config = dict(
    model='encoder-decoder audio transcriber',
    dataset='short read English sentences (LibriTTS-R)',
    train_examples=26041,
    gain_aug_db=6,
    noise_aug=0.01,
    n_mels=64,
    hop_length=160,
    input='mfcc',
    spec_augment=True,
    win_length=400,
    tokenizer='char',
    vocab_size=32,
    encoder_arch='jasper',
    encoder_norm='batchnorm',
    encoder_activation='gelu',
    encoder_depths=[4, 7, 4],
    encoder_kernel_size=5,
    encoder_stem='single',
    encoder_widths=[128, 160, 192],
    fusion='prefix',
    decoder_width=256,
    decoder_layers=7,
    decoder_norm='layernorm',
    decoder_norm_position='pre',
    decoder_activation='gelu',
    decoder_mlp_ratio=3,
    decoder_head_dim=64,
    decoder_fused_qkv=False,
    decoder_bias='all',
    decoder_qk_norm=False,
    decoder_parallel_block=False,
    decoder_dropout=0.1,
    decoder_inner_norm=False,
    decoder_positions='sincos',
    decoder_prefix_bidirectional=True,
    decoder_connector='mlp',
    decoder_tie_embeddings=False,
    init='xavier_uniform',
    residual_init='zero_last',
    optimizer='muon',
    muon_scale='original',
    learning_rate=0.035,
    momentum=0.9,
    nesterov=True,
    orthogonalizer='newton_schulz_5',
    adamw_lr_other_params=0.0018,
    adaptive_grad_clip=0.1,
    cautious_weight_decay=True,
    max_steps=7100,
    batch_size=128,
    epochs=34.9,
    lr_schedule='cosine',
    final_lr_fraction=0.1,
    warmup_steps=350,
    weight_decay=0.03,
    adamw_weight_decay_other_params=0.01,
)
Rows from block 3 of the text decoder of a small encoder-decoder audio transcriber, named by matrix and row number. Rows with one number belong to one neuron. Each number is 200 + 40 x the weight over its row's rms, rounded and kept within 0 to 999. All counts start at 0. After the name is the row's rms in percent of the matrix's.
After each neuron's rows are labels from the 100 texts, of 14976, where the neuron reaches its highest value: "tokens" is the input token at the peak. Only what is clearly more common there than usual is listed. The data: short read English sentences (LibriTTS-R).
# fc1: MLP up (decoder.blocks.3.mlp.fc1.weight, 768x256), inputs 215-255
# fc2: MLP down (decoder.blocks.3.mlp.fc2.weight, 256x768, transposed), outputs 215-255

fc1.404,103,181,60,186,195,218,170,226,219,163,237,183,208,230,248,193,230,201,148,224,158,208,192,231,232,180,170,188,215,197,246,247,102,213,245,282,198,222,170,142,222,216
fc2.404,105,150,252,144,242,174,137,203,181,221,166,221,159,152,234,200,142,190,214,196,168,195,223,199,164,258,146,125,227,220,191,223,227,212,213,172,114,292,273,215,195,224
tokens: "b"; "d"; "p"

fc1.435,103,169,246,209,197,210,211,229,129,244,221,232,103,185,156,178,210,289,133,129,190,225,253,233,175,229,222,236,265,177,281,210,130,214,218,272,193,146,154,192,131,248
fc2.435,099,223,162,163,217,153,144,206,170,201,247,175,173,217,196,164,216,122,264,205,241,262,240,193,221,220,199,229,109,221,153,217,141,207,192,221,159,177,205,238,302,220
tokens: "b"; "p"; "h"

fc1.403,100,204,173,173,170,147,199,201,237,154,195,176,199,139,210,149,232,212,147,189,174,209,179,155,246,195,254,203,187,238,244,182,242,173,179,236,260,261,193,142,216,251
fc2.403,110,195,74,216,143,218,216,207,207,189,197,190,205,216,224,167,211,230,229,257,178,185,171,156,188,179,161,202,126,212,197,131,276,200,198,210,218,237,233,232,196,228
tokens: "n"; "o"; "x"

fc1.256,106,174,237,195,165,216,179,253,240,220,197,171,211,234,224,173,162,177,221,150,256,260,134,234,131,195,103,165,189,260,248,229,242,239,223,238,121,213,219,231,222,164
fc2.256,111,245,253,222,230,160,185,238,184,232,240,168,220,257,200,205,168,213,215,275,176,201,212,203,155,208,202,197,208,188,251,181,253,132,124,172,159,190,193,246,192,166
tokens: "b"; "k"; "d"; "g"

fc1.561,099,210,215,206,148,278,205,176,191,246,171,270,191,244,235,235,207,179,213,161,265,183,242,243,238,163,166,175,191,62,165,219,177,202,151,201,134,197,161,184,219,186
fc2.561,106,153,144,185,163,221,131,218,168,201,203,149,223,152,159,227,192,175,189,236,222,144,173,216,186,197,254,216,206,246,231,185,122,166,170,261,198,228,197,274,253,185
tokens: "n"; "r"; "c"

fc1.379,114,151,273,195,150,189,177,189,199,270,237,123,261,227,144,153,184,152,244,172,187,143,215,230,221,274,277,204,120,208,334,168,150,252,190,206,132,163,150,166,224,174
fc2.379,109,275,198,220,197,137,210,188,220,264,203,127,245,286,197,152,218,201,214,213,236,204,232,183,143,156,264,211,196,233,189,182,220,239,249,228,178,188,161,180,183,67
tokens: "n"; "y"; "m"

fc1.323,098,255,252,285,225,204,154,185,158,217,179,247,229,248,134,228,168,210,209,208,166,203,235,241,192,114,240,211,165,228,277,256,231,115,209,172,227,185,175,219,198,143
fc2.323,096,131,229,194,242,276,253,151,230,183,143,198,214,185,161,200,142,229,208,188,264,205,152,219,197,287,222,175,247,157,153,220,196,189,245,184,283,190,189,217,269,217
tokens: "k"; "v"

fc1.90,099,171,211,96,277,202,156,211,210,169,154,130,228,225,232,183,192,207,159,153,215,203,234,142,164,210,125,208,146,261,137,173,216,212,110,271,246,243,201,145,253,115
fc2.90,097,194,165,205,149,229,213,269,193,196,230,248,212,233,286,130,228,134,173,173,138,189,224,231,190,175,195,161,157,241,166,214,122,221,147,224,147,221,248,187,224,194
tokens: "k"; "s"; "h"

fc1.728,095,212,202,157,230,193,129,213,230,205,143,190,224,190,201,167,224,144,221,143,176,232,223,221,246,192,238,198,235,144,260,276,136,179,172,207,191,202,219,172,140,169
fc2.728,098,173,255,191,210,184,194,145,241,219,172,263,213,230,201,115,173,182,155,221,223,157,240,150,234,202,128,199,245,155,171,241,251,116,204,177,226,223,124,201,256,139
tokens: "q"

fc1.441,099,189,218,124,205,225,184,156,236,230,277,199,244,210,225,224,234,241,137,248,197,227,230,165,221,189,171,128,138,139,182,285,165,119,168,202,128,124,141,204,185,143
fc2.441,099,197,278,141,230,191,186,218,139,189,207,217,162,218,151,239,187,219,195,197,305,155,180,230,150,212,186,187,192,238,245,187,255,237,275,141,193,105,191,227,108,194
tokens: "t"; "'"

fc1.507,104,267,208,234,101,160,213,185,120,96,247,176,170,251,246,246,113,162,198,265,177,209,208,185,162,180,181,111,140,191,212,190,196,165,237,178,177,118,231,201,177,174
fc2.507,108,289,138,259,199,264,205,216,193,230,196,232,206,193,145,205,157,257,217,141,231,192,236,164,115,255,188,163,234,198,231,243,196,203,196,197,207,218,237,178,152,188
tokens: "t"; "g"; "b"

fc1.374,093,191,166,235,213,243,166,181,180,174,247,185,109,269,216,257,170,233,206,144,181,216,261,164,206,179,187,203,177,208,136,297,213,201,215,161,208,149,235,155,130,173
fc2.374,087,222,203,252,246,178,259,253,177,210,161,254,244,204,202,156,198,169,223,216,231,246,203,223,179,187,239,170,181,177,282,248,232,290,183,238,203,166,166,250,123,236
tokens: "t"

fc1.509,101,171,287,261,157,215,252,126,210,168,194,186,145,210,199,198,225,172,226,186,207,217,159,118,219,169,241,278,229,207,185,200,233,193,193,213,266,264,155,225,147,268
fc2.509,095,242,188,182,222,125,196,152,241,227,181,219,216,205,265,198,180,172,197,232,220,176,188,242,212,163,172,169,186,169,288,185,208,225,176,308,182,121,219,195,188,183
tokens: "t"; "w"

fc1.233,115,208,229,298,242,186,172,172,243,219,252,200,209,229,168,225,146,120,224,141,207,198,197,82,215,243,201,139,186,208,284,193,174,230,154,263,239,157,194,221,264,210
fc2.233,111,182,184,180,156,186,225,262,177,163,200,191,188,232,227,242,223,172,220,224,198,174,284,250,192,215,200,273,177,144,165,251,237,254,231,216,155,193,137,213,140,239
tokens: "k"; "t"

fc1.125,094,271,230,256,225,165,155,239,137,203,223,223,262,180,183,183,227,242,214,189,230,197,235,177,274,110,238,123,137,159,268,238,257,146,220,169,153,191,178,165,210,116
fc2.125,099,200,332,221,186,232,217,198,209,214,225,209,178,225,206,232,238,120,205,194,196,250,213,182,195,189,253,103,252,196,162,250,204,230,224,163,171,238,251,231,165,190
tokens: "q"

fc1.510,091,200,230,187,195,146,226,213,237,170,191,168,179,153,130,137,226,156,187,174,171,178,201,251,208,204,210,112,191,201,240,178,271,173,231,234,233,196,167,313,155,110
fc2.510,090,268,257,216,239,259,265,258,237,211,191,192,182,287,175,161,231,260,160,274,218,197,171,179,162,166,212,171,196,214,241,205,166,192,201,221,177,195,189,205,191,240
tokens: "l"; "j"

fc1.37,105,180,246,209,178,192,182,171,237,154,158,239,222,252,172,155,210,174,156,204,154,138,211,174,215,203,230,206,198,212,188,261,261,178,145,166,217,206,184,177,244,165
fc2.37,097,160,238,143,172,214,181,210,215,176,176,176,157,186,199,153,170,175,203,261,223,208,200,270,221,215,142,175,232,190,223,215,204,254,195,234,174,179,156,119,168,212
tokens: "k"; "r"; "g"; "<end>"

fc1.5,098,204,152,159,316,229,204,238,175,171,202,217,173,207,195,222,209,170,196,237,154,248,149,276,183,102,189,220,251,130,212,211,218,268,240,125,207,238,236,199,212,171
fc2.5,096,141,260,216,256,224,159,191,179,162,210,242,176,201,163,196,200,211,205,288,213,130,241,184,205,132,214,238,225,165,156,214,214,199,219,179,197,247,189,272,298,74
tokens: "n"; "r"; "f"; "w"

fc1.42,098,149,156,168,140,115,200,162,285,115,252,227,130,252,165,176,218,197,192,133,164,144,304,145,130,247,206,217,198,143,230,181,175,233,229,186,138,243,231,229,203,283
fc2.42,105,217,205,170,202,214,191,259,209,274,174,202,208,240,181,195,144,150,127,174,202,216,273,170,129,152,202,188,206,242,273,200,268,190,205,207,226,203,192,200,245,196
tokens: "l"; "r"

fc1.121,103,231,174,271,275,203,204,242,289,214,210,185,187,218,164,206,154,269,193,143,180,221,241,161,222,223,206,136,231,182,209,206,230,190,195,223,249,236,201,158,190,174
fc2.121,105,160,185,325,251,214,249,168,150,249,151,242,228,277,252,257,185,220,118,227,214,106,298,236,248,183,206,166,143,182,171,215,231,251,234,217,190,177,210,226,115,169
tokens: "b"; "i"

fc1.72,105,189,201,124,172,193,157,224,248,233,159,200,115,186,193,128,138,222,218,210,214,225,231,181,168,144,220,212,205,178,186,140,220,222,205,199,233,253,245,196,163,166
fc2.72,096,184,202,285,185,172,198,211,256,197,183,237,172,189,241,194,203,232,191,197,176,162,141,249,194,226,154,154,189,242,245,257,186,185,186,219,184,125,154,167,251,185
tokens: "t"; "h"

fc1.564,097,192,207,185,144,153,172,215,215,254,113,210,166,240,209,220,262,174,196,196,164,199,148,181,191,209,203,237,259,180,191,262,239,209,197,237,169,198,141,210,144,218
fc2.564,104,121,197,196,138,213,209,228,255,240,147,157,119,153,125,173,210,180,196,173,173,217,186,155,269,157,200,192,193,204,158,210,223,238,247,225,175,238,171,180,226,158
tokens: "b"; "c"; "s"; "<end>"

fc1.148,099,174,178,170,222,175,206,87,310,227,282,179,210,191,235,235,227,260,256,200,199,180,289,152,218,156,170,213,168,174,64,202,143,244,137,226,210,254,188,246,209,207
fc2.148,102,202,186,176,205,227,201,188,208,166,188,217,275,160,219,272,189,221,232,165,173,158,194,261,211,272,203,233,167,248,242,209,198,139,194,170,112,243,238,195,150,197
tokens: "l"; "r"

fc1.498,096,200,209,225,143,208,181,222,218,165,139,203,206,186,320,210,187,216,157,232,160,160,320,244,239,183,198,136,225,159,235,254,221,128,188,263,181,180,168,219,181,176
fc2.498,099,178,190,280,190,162,218,241,169,169,171,196,110,164,179,197,315,229,144,153,228,220,292,243,167,232,166,278,151,147,223,251,196,196,162,217,224,191,135,215,218,152
tokens: "b"; "g"; "n"

fc1.199,103,155,164,248,196,179,250,206,197,199,136,260,184,197,169,235,241,222,227,166,164,210,270,199,124,146,157,222,179,226,141,239,191,190,181,224,228,176,206,133,178,107
fc2.199,097,231,207,242,251,224,163,154,204,192,284,157,307,209,203,131,272,219,237,189,214,132,207,215,196,193,196,191,242,110,188,299,191,128,217,185,162,204,248,157,149,191
tokens: "n"; "l"; "u"

fc1.467,103,194,204,219,226,171,171,193,228,209,219,164,276,178,245,196,222,192,243,214,151,264,270,193,205,198,166,152,214,243,249,223,198,182,222,196,171,194,233,105,186,212
fc2.467,114,162,210,160,161,191,178,211,180,148,220,255,260,233,205,155,124,158,177,216,193,187,191,247,213,246,191,223,184,99,243,208,175,206,246,144,230,102,271,129,193,226
tokens: "n"; "a"

fc1.681,091,101,165,243,182,186,183,157,196,174,229,237,214,190,222,221,199,243,140,156,168,195,167,196,195,165,214,245,200,212,170,255,259,275,225,265,146,183,184,105,158,219
fc2.681,091,185,242,197,178,172,217,251,169,191,192,154,176,195,171,200,148,210,248,155,192,183,253,182,191,192,151,183,159,270,189,182,213,132,201,185,235,177,215,182,179,200
tokens: "k"

fc1.0,109,194,215,211,209,176,167,117,208,201,185,204,203,251,217,124,215,181,226,228,156,234,193,133,203,199,202,193,222,220,177,202,170,218,154,228,240,238,173,183,166,241
fc2.0,102,191,245,253,221,249,265,205,137,214,200,169,205,247,267,209,307,170,198,201,184,173,190,157,183,230,154,191,159,167,176,259,218,241,178,253,208,204,246,219,170,204
tokens: "k"; "p"