From a checkpoint of a small encoder-decoder audio transcriber.
Model: 8.73M parameters, mfcc input, encoder arch jasper, encoder norm batchnorm, encoder activation gelu, decoder width 256, decoder layers 7, decoder activation gelu.
Rows from block 6 of the audio encoder of a small encoder-decoder audio transcriber, named by matrix and row number. Rows with one number belong to one channel. Each number is 500 + 50 x the weight over its row's rms, rounded and kept within 0 to 999. All counts start at 0. Numbers have three digits each.
Before each channel's rows are labels from the 100 clips, of 14976, where the channel reaches its highest value: "strongest on" is what is common among them; "loudest band" is the band of the loudest frequency at the time of the peak. Only what is clearly more common there than usual is listed. The data: short read English sentences (LibriTTS-R). In brackets: how many of the 100.
# convs0: first width-5 conv (encoder.blocks.6.convs.0.weight, 160x160x5, each kernel summed), inputs 54-107
# convs1: second width-5 conv (encoder.blocks.6.convs.1.weight, 160x160x5, transposed, each kernel summed), outputs 54-107

strongest on: voice: female (98)
loudest band: 250 to 500 Hz (38)
convs0.122:548478487514462550489512482532480432632401472411548480540512456470438618457489542616461442511456457478510497524564442454483455472453449384550506513456498416485496
convs1.122:459463476614435505406491506473518410589336576461571503568553509504514511540540462434517528566443451524545491555560512512523524560457468411521544442469555528523451

strongest on: voice: male (73)
loudest band: 250 to 500 Hz (53)
convs0.73:370471520574612433480470534503515524557472562551550546528467463463565547522417522472497459452516524488445469430372501527552467531558522441541495490404561520526455
convs1.73:508500469464548564489481510520500506447505551524552484565457523553385492452465591530585546545513541624615494508417530439475543497511492463494524495491441465649411

strongest on: voice: female (88)
loudest band: 250 to 500 Hz (46)
convs0.68:546405436509473447469464463483428508514424444504520548454511463501473494596456483543509505537399511463504615508533472471455525513535453542478535485546549486494490
convs1.68:489451537460443443431483509523529480417459501442438420524447560530476549543533448461458556496502488575525386419411480512534513437562448499510502499474499513566560

strongest on: voice: male (91)
loudest band: 250 to 500 Hz (57)
convs0.88:477423568444476517522465427470493425438510599424505571431354548505504549530532462395485448486541421486514508505453513490505484494432387502547492492429465418451430
convs1.88:485450492618475507530531531552521424460409588538517510508547479463518491502370505548533528495502479671459504495554456482446536537561504492493461485503457545586477

strongest on: voice: female (90)
loudest band: 250 to 500 Hz (36)
convs0.132:480456511547504499469520507513520473491386557424429492370483458454506490411400544542562458393508492450529580400492449472488429507471449445409534549514422534467443
convs1.132:524483601536395520442457541515512500492482480540590452418455490422578447500424512441513443560527499470458544536624444485494520483413447520539465546593535458533452

strongest on: voice: male (82)
loudest band: 250 to 500 Hz (42)
convs0.153:477569465533448455500464589555497464455497483465530571477549474431420458481498518501475547378482461502553445519501636504466460579544483493438546415438458514457462
convs1.153:523530474524559490534451562545487455499449563510529495493536471531400496513522548496470500422549511399531501524478493451539528402483528555554510581554440447596478

strongest on: voice: male (77)
loudest band: 250 to 500 Hz (59)
convs0.18:482500477455520520495505469468505420403516593577488488452512444515569535563513498457496470459522482488453484470532457428501500548486492469482524488486421444482406
convs1.18:465507522413543523557466500462491645431600529516432521575422537515450541503484452558497473491441518482562505479461440492469428551443483463477451418405501544498545

strongest on: voice: female (94)
loudest band: 500 to 1000 Hz (41)
convs0.53:415448460546529524525454525544460567557549468525485354489450499462563449430432440635442501537561440507403496513520470413500548505499483458544489353522473465463491
convs1.53:445517490536495472565479446468481546436471498491566522510430516508660475468453500555506551532583490507492442449536534511404474447404485504452396444506448441484523

strongest on: voice: female (84)
loudest band: 4000 to 8000 Hz (65)
convs0.20:462568504465486547474508378506483433480452441487458522522547462478445504543519503531547394553456484475526416560542621555615472487551540457494449475498499583454531
convs1.20:530349497515534520489452562496455496504473478510483498493540554464466492510432437565502541469498489485501498514540516509462518583492434440487541491511513481498426

strongest on: voice: male (74)
loudest band: 250 to 500 Hz (46)
convs0.55:524446485520456492474466498485482429389517524491453503564495444507505512541483462393530511535460514466530476553464434487410467459507553577459524386553458424471546
convs1.55:435406526489560488602483531579460367479455548486493472575512434492515518482507506511535556453516424475515527462473466463574531553545498492507438672475464565571580

strongest on: voice: female (90)
loudest band: 250 to 500 Hz (30)
convs0.154:422532439485565579479432502489459494466423489428480421411549506518453456574447509535532399529491482484479519413527515487576474536497395516404472491519505571423472
convs1.154:526463531495525605571492521546417475458474430497466405537550495508477519456493527499494463415497486483458484469570506413514480495544581471501465567432397619500483