From a checkpoint of a small encoder-decoder audio transcriber: decoder width 256, batches of 128.
Rows from block 2 of the text decoder, named by matrix and row number. Rows with one number belong to one attention dimension. Each number is 500 + 40 x the weight over the matrix's rms, rounded and kept within 0 to 999. All counts start at 0. Numbers have three digits each.
# q: attention query (decoder.blocks.2.attn.q.weight, 256x256), inputs 129-171
# k: attention key (decoder.blocks.2.attn.k.weight, 256x256), inputs 129-171
q.136:513436462520480417438505487571462527461490491509491398551481546495474435413550478537495530473527521528493519508542469424460479522
k.136:502520527525532614554510510523534517508553540526521550427537515442549537471562520443499564552465432498491534493505492483526486478
q.137:411570515483535452512524494555520562500581441538495557460478449542491398508508451475529523503509526479527523481530455463469551550
k.137:496502449491470494538450524598500439479484505491546518530326443545528534400460511482487444545576428509466562477543510477565517585
q.138:537465455500567438442511484533497503478405497384481476454466489479541485379481486507433483551458524492529481576469524477521590517
k.138:505473514494484505536514523500470547520515488427455428505514451512570486476452514485473422480446406452438455478509505528467433498
q.139:549515594413487512395485489497490458547531494525476549451524537525524512475493452468472499418449489542504459485470538446513492510
k.139:568490483488528463552507514520535456453577491526566479497528420428530522529436438570551489579538521447525482503549556495530531491
q.140:471523497478475578524402480497484542481426532562525511445483487437512477510492460458452515431559527491425490454399488504595555561
k.140:548491557505525538567513453474494424510488476450548517509484515511449625457533564433490551480416525487519582493511490536427453508
q.141:475550497470515576519516417506544433518454468468461469488578509443508524475522411488545424517514476501500517464521502502573506439
k.141:459463538499534503500592534475478528450526430433468472479471441517502490491493503559448540500498514483504506516564498514474544518
q.142:477462442427505465506502514501512555573502480453481540549461508449476427475486533496499523412516556545480497569546487479506530513
k.142:510497494418567520550480481437523484487518380472476468510528514530545453462423512411485528490506502472567557455581562463524482533
q.143:477447561483489519558566462476495475494535501478496500553460504449473547498485511467540538471498531459486534526457514548534507534
k.143:439531494450477440515479551509511444509540482519471508478414474490469491578530521464446416473405407499557513465541418428482535482
q.144:433521525475486517527504490455506538501532568486492500387537504501556497434441580455560517577468477399448508467482494480445432518
k.144:491519522480507474432475512542499522490503541500458494463494554476476514542498552493518456478489504589485500433473488516489475408
q.145:480436465537482453448551527494405469460477472565496512495504512477509432490413494484528499469487468484518622510507448463509436491
k.145:534496495513476516449508528463490444422534473472482592491501530417494517515494581470426482526498541557548550532523555511502491499
q.146:521557525475507500413541509514510462529401499575495540474379432472480409543524484512503498524500413522504437505436523432453525501
k.146:560488418543473419491499473526435418390524535601488501556528486520522484513497542461498559476491458516467564475534441458509518493
q.147:497482487523423407482480512567533562546516516485531510437531443497473437523591531440482505510572586443601540471469518551509527497
k.147:476458504437529484499523530509464491535518545500477544529532436467476537475540574513556498425485462496496515481532473472512458476
q.148:523478500558534478554464449455507553514513484500508434483478516517506538510509481449507514532459491457487520510546484503451516514
k.148:464506491593415468546443458533468481514591566526465485440491513514508556604508482540521497513551446474472488481497462558467556523
q.149:464529429438546502463512448560530501465551491453485501466534462544527568508504469510479442439468576502507456475440470500491375468
k.149:463485464405514499485495524502512525583460507448508538619455444485476508438428496459501605513516480462475556477508502461517490510
q.150:509500505467498591463418553467435512563559523504439490581521491463507551438509435535473513528548480476553485505487516450541464512
k.150:567497516478551540460466571464434442534513519540522416454479457476487565521504410496577454478562471520555420470524511493452504496
q.151:505487513542488473419489464487516480435462483510505535530478532564527448513552467496546406522498496495501479587504528488510528528
k.151:581467506456519492507498501480459515494498491505481471534496523505502501535571563617483479501383532435457509530507405439504536505
q.152:521575504563468480467508501490438476471521470490531540527515551501479535564489550558483522484488524497485470479540563506492466520
k.152:502483473605478612567569532471454439428479494611506526527486566526486464455500498454440558516542558473462413495425484472558532507
q.153:583482470514506488512499536459532548522493550526540540514552538478492482562548478500476536502519481554498596523523497495501466438
k.153:451613495445464457474573475453489519546517448521515632438606489559468532549493487585538577503562519520437510495483444478563478525
q.154:472428432516515451566501524524493477553475505459462445408468536497527470601564486525564577467504517549520492502476437487472519476
k.154:482504502517473469487506443517509422570544564532393479482487543476478550472531486507532453520389498410530488456448529525563476509
q.155:491548531436503517509492445498566516454459543523461484557491527509503527521529527500482488529467523421441466534524527514570441557
k.155:443496511470505527561507541507541549456513486544538465534450542511465565634518542501523514494511518506592517433507545533512478475
q.156:491500495503489479516504534463419520486502553412515589480527455462480445510506496478457489465578510509491569457503464545484499415
k.156:534506527376573492511446493504429469589469463522537548536555475474621486453477487472517521490496484516489462392490445476551462490
q.157:509428486478407470571537470532517500515519503404480486593479537545593477514488401547496479451501487529508505448519504490531511536
k.157:466557473456513477487467503528412505564506454483469408515525506517523518557497517607450501425478472542498541488550499458514491522
q.158:506549521480471547523500464495594511497531537559462490508430516486427498538500504498492507475523521528489481439464514399530490461
k.158:471507474530476487481497571602519563563567535490478477442509470592465492543561483461521514550516504484485449442475523502492515538
q.159:527538500560478487488538485487415517517482485511438488475498475562552495455525538537483513448471542402491549549458505418417472479
k.159:544549394478586532461526539597458514549551437473461516522490537480493485487487440441483447492501489518481499524441466508376566480
q.160:503537546528565521473495449498477552532498418489502510516475493499447528533503485526532477410480492463446373484512452520542458563
k.160:478481512485526525444571540528483503541504513530468446606472508459507487562448524476492506529519450491508467502461467505549520536
q.161:510532549496484551524514543590496524556549509453567505494481452528488429500442582409531487539524447474475485474519461496515450548
k.161:525521530546588518467504519518504521465525532544515477483485538496509550516475440471470471581525539513516553472514508543571488480
q.162:444492490510478521499528516460452486497474506530438521520531532506476491426504468474400526491439557574483489474556491524508510505
k.162:529513482446458533479462452518476511490456441524458551525577483484503486501443573565478359512486444548552457481518521467496559538
q.163:492507572444477505495495537476463544404494509490512615579516431536433470485491511533525490546521510523537469539455452487498446537
k.163:540541490417502441489498557529550503505459444545499554540448543509408560492438464447447494541467573558545513536555448543483424475
q.164:547458427437524436515545509519487501428492535493477545541521477519481531404440484499554567540475500499484500495486501464527472515
k.164:424537490597549574430486479516449560430504509519554493491527532501482417562511567488471481453587440542512509528521551490414483506
q.165:524511550507533499529512525494519422424501532524534560548502435610542530488494525507487482519489548499420490504532435493522453416
k.165:567517588520486479565421510466521532518471521557504463478526489468573557492505546462429446519464524502537537502457551486521417421
q.166:530508512488415482497512610517531529568535570572530469492529527441526464607533501462508536506427560492470483573423473474528511545
k.166:577478483492492409429489457563514517498500470489437550475469542548550570530509556503400524438495491456549464535526442604476407557
q.167:516496502458454520545433548518477517531578540459513481483518417442499532536508505472517536509450449515506456461513428509552504356
k.167:555578484539389444478486562518478483563426558512512465516485487479557603479543497471423511521547544530426472505445455482564446488
q.168:474477563431527455492476556589471477570529449368500500544479489552555465524451430491472447545469492459469511516494552496461484528
k.168:474430555569473444494471528522464521489493513454377521630535507572553491601501399470493472397494524506511507501454546530572433463
q.169:477477562539490477513468494489520539507517504461478510485524571441465511544489510429523499473496503493475470526424535542520519553
k.169:441559422556498557465439526479513524499502483447423536540495488553468542500462442540473464594499451504544532508456492447525615459
q.170:399495538544524585522524542476482433526442531496533539458486503531538467525430430499520503516544495525605450503538521521467533453
k.170:450475459517506532440544490433561466469508473473492482530538435472567510470500493512495497482478604512559469479568463527517573527
q.171:500525496539509489511465483513487511504425539478474477486437483489509469530476562468566461566493453548499590469513464491503502527
k.171:470479463544520529481492502569497498508542490477512473482521480429483563512539525460550487522556539553527543463532500554498420489
q.172:504476498496616513478538527541473520610487535508461439466485454550495545466470505497492506490531496489583510539495492561561427399
k.172:522487512506469470509562487489509517496615523469443425495496524560455588499512444526435544542494548427481535488520475589432497512
q.173:556526557454482402492511531494496576572478487598540559563487508499541415483500486509475565539504486482493550528427493554492473534
k.173:510536483487479469472460514541520566466435493522460539483586554511527463562493467554426478479521492465530552534433458526456526527
q.174:495440573495497491452458562492490519502533433458559462563503505561523509525502465510404456501421433448487507506450411538541583511
k.174:516494488485480492530478467529549577512506557498422536548509587486510531543489547458494483506389537564468469466493435518496474482
q.175:504470548543447464435536436431500641492481459478417418467438526491474443509580578512518531463533451565599520440502471495437501550
k.175:489536511550549513553484478523549517576488552480503501528416506504534477420548496483567408524475517502494543484480496487516559520
q.176:509537521441434601472425521477489485434564544575468540457510474490494480458565522483505501522518519514471488542518532549488506518
k.176:469447582482525520495483518501487576520538556493579570515457435510502559487427456472489489574465482540474451460523489458414540490
q.177:421554499493467530552524439485505485584453536571549438451525540452516472530487544533501415526522474520551499551471476514477540518
k.177:541562495480424504498478508426486478464475563536552470541480422433517526454522432564539508523435539516461472490540408529477537495
q.178:500488550493488538563531537489436533528520488511526560468612471457547452486561532493456514499504527526503518452546450497546502467
k.178:563590506531362454509474460480529509472503499509428501541572548483474489449492500489464499555495541418438466493500626494514544445
q.179:443506425527500591412512528575474546497511521470408488507507471543411542546516518509532482532476494503558455499512535503540483459
k.179:512526455525497520498531511504502479469543439448512449507426536472460531460516527458505558585512505556466469436452510474509518519
q.180:468498416500540461518522534490490549484474495489521515491522451535518473492438519475461508484560484534462459507544542546549581418
k.180:580492402475439464493600530486436522484475412479464482519505499567554546449472442538461525512538495531476437582436513524486513588
q.181:488494520456490408520497575566475587487570531540415500507438480505515558520443554528520518509527565551457444556457486519480491485
k.181:511519481526491500421586527537506481573591504553477412520450483499489548551458509413529539528521541484515470509498500496518504474
q.182:533454473513558409500495512503506507572444518522511514436539531460514533493511491524406564553430515431514481470461528455573502469
k.182:473459455493475444493520497500522488501473481502498548490510502458471545462476540492516576533473538469416570530501526516464471507
q.183:530495535497582481499490531431511501437572469589568482538504512499508501515490523545461534524526446538474445543497587575429513530
k.183:539556425461504546529483433420531563434453466476543502545447415496476457549516485477501531503502520489455613593529456528605533535
q.184:451511515519520472571451491515517535513521599516516427464509482478573496511483473562518498543461538552480471530509514468468395488
k.184:534532469522458470467514445488465434511517487585555564483505433486558581518516543410530541528503555521495548481509473510489493475
q.185:478546465447413520420470493465511508514544522506517523512462467517474440578535514484515459511613519507468551384533515519497514482
k.185:428515480442453477525455501475535464433484480560560521508538486476457526525501560536545574596530469503479464422484495440513516496
q.186:532501482500471572531475513499397518539552540496459509508452468444514514534493482508509550518519453473469499484411549499492483483
k.186:475537538535563489473463500498535488514538523496475478496459505482575454585507579450415495466537503464569521463399486507413533481
q.187:523460535516489516563512516488426374563475481521506549528502518519506506505511442500546482505550574477480435526446557500453522443
k.187:512590532523494484494551528459500523553479547482545582576525502489527528512562461468524566408478428410478486410536397589512546538
q.188:438482510455520566526503503516415455513468510514514456501496524483558561490561568508557599511445521553479513402545442484477425466
k.188:454522493516515516548462510507436520495502465532519522508567513458517466531441457519493486476453544490537604477532477621527459489
q.189:496518457473498488511557569534495464554444532484505477499525481462478483494479510513528514507518513377482475534464536432556527514
k.189:513521526507574468500571518542506440511507511489564483487612486541550498495523452473516563443521512452505520504436421497470475457
q.190:457503444595513493488565505552503481517422510582402547410484563481528512518531370489603511514516512488488502485492549472470450557
k.190:481494525505469441480521439511425489467570509543487467564505536514437489472485552492505595468482512554518509491489454431534540581
q.191:514479463584525497499517555522521480537482485455484515503489498487501522521518580507492500507517494555554529531464468580426524400
k.191:428453458555539500520509544469510534534447513522490603587488408476535477531534519471509507489517474462490564514470408474469530423
q.192:485527539474477570444497518525450449505525408492569393532533472533539514481486529509387518500475483511577485473522432491456566490
k.192:510456548508438503585517580561579411564475443450469554526495512480569564469519526494434465488514501441534543482480495540453468529
q.193:453507375494580438511486466535474539403473508447484545454443519499483487512463532541512501490537600532419502477500552568446538533
k.193:544548489510591445448471465490433444463536408490596458484344467549415566553456464591455537476528509462489558525625500477513427525
q.194:567491568553515417452524530451520522512511519552486514412523468460521468539532486560535479480491556537559563460557458503527436531
k.194:515486432565475542491495460452515462529535557589456457501468418467550488502541530470523520512621497489542532546508478424474514506
q.195:503450581562461429497504576510551487435512492483480474572559513524564623520472442520440529518570539499511522501518494424495540532
k.195:484476575558450523523528425476421567477488527492517478491454484482523510584532536510560492501544463553536515510472596484478501461
q.196:510518504496502509491507468494466539484483512551544476532480448495538514572547510548530464443532533524501551555530506510585489504
k.196:481540546536554414528525499457444453499469580522579535507479489509500467523524548462536531482513549507454476571439502573486499482
q.197:499536484526474515449469485506571469502517466543545542515511508500595446517452501487579456539516482515549506550534500515504554460
k.197:538490459450564528512511464507534527485496464517498453441543458452428475469495570459520455535558501524525427515560506528569489506
q.198:559477574518501460553463575497533492502552516457434517517469574532478514531541470530490539566568497521488541481459432497575425475
k.198:552421494506534482469536530513471480560518487438507483479485492516542541511488543592517484422474447506486520546497493511490460469
q.199:502508464540505493493550504459498477391471512488512466448495514451540514545495476523433494473485510602454478494527487433528513516
k.199:539486536515479528509495575472534456440528455494534568457485416511511532487501550524571523505505471499495503578434457476494496481
q.200:515498476505492524505526528541528510525477589576454486503434421484529484466515521464489492578497462539530466470577551446404521513
k.200:465529537529505466503505371462478457548529572520532473433418538418450486490500541521478500492517474588499501478425535516493547498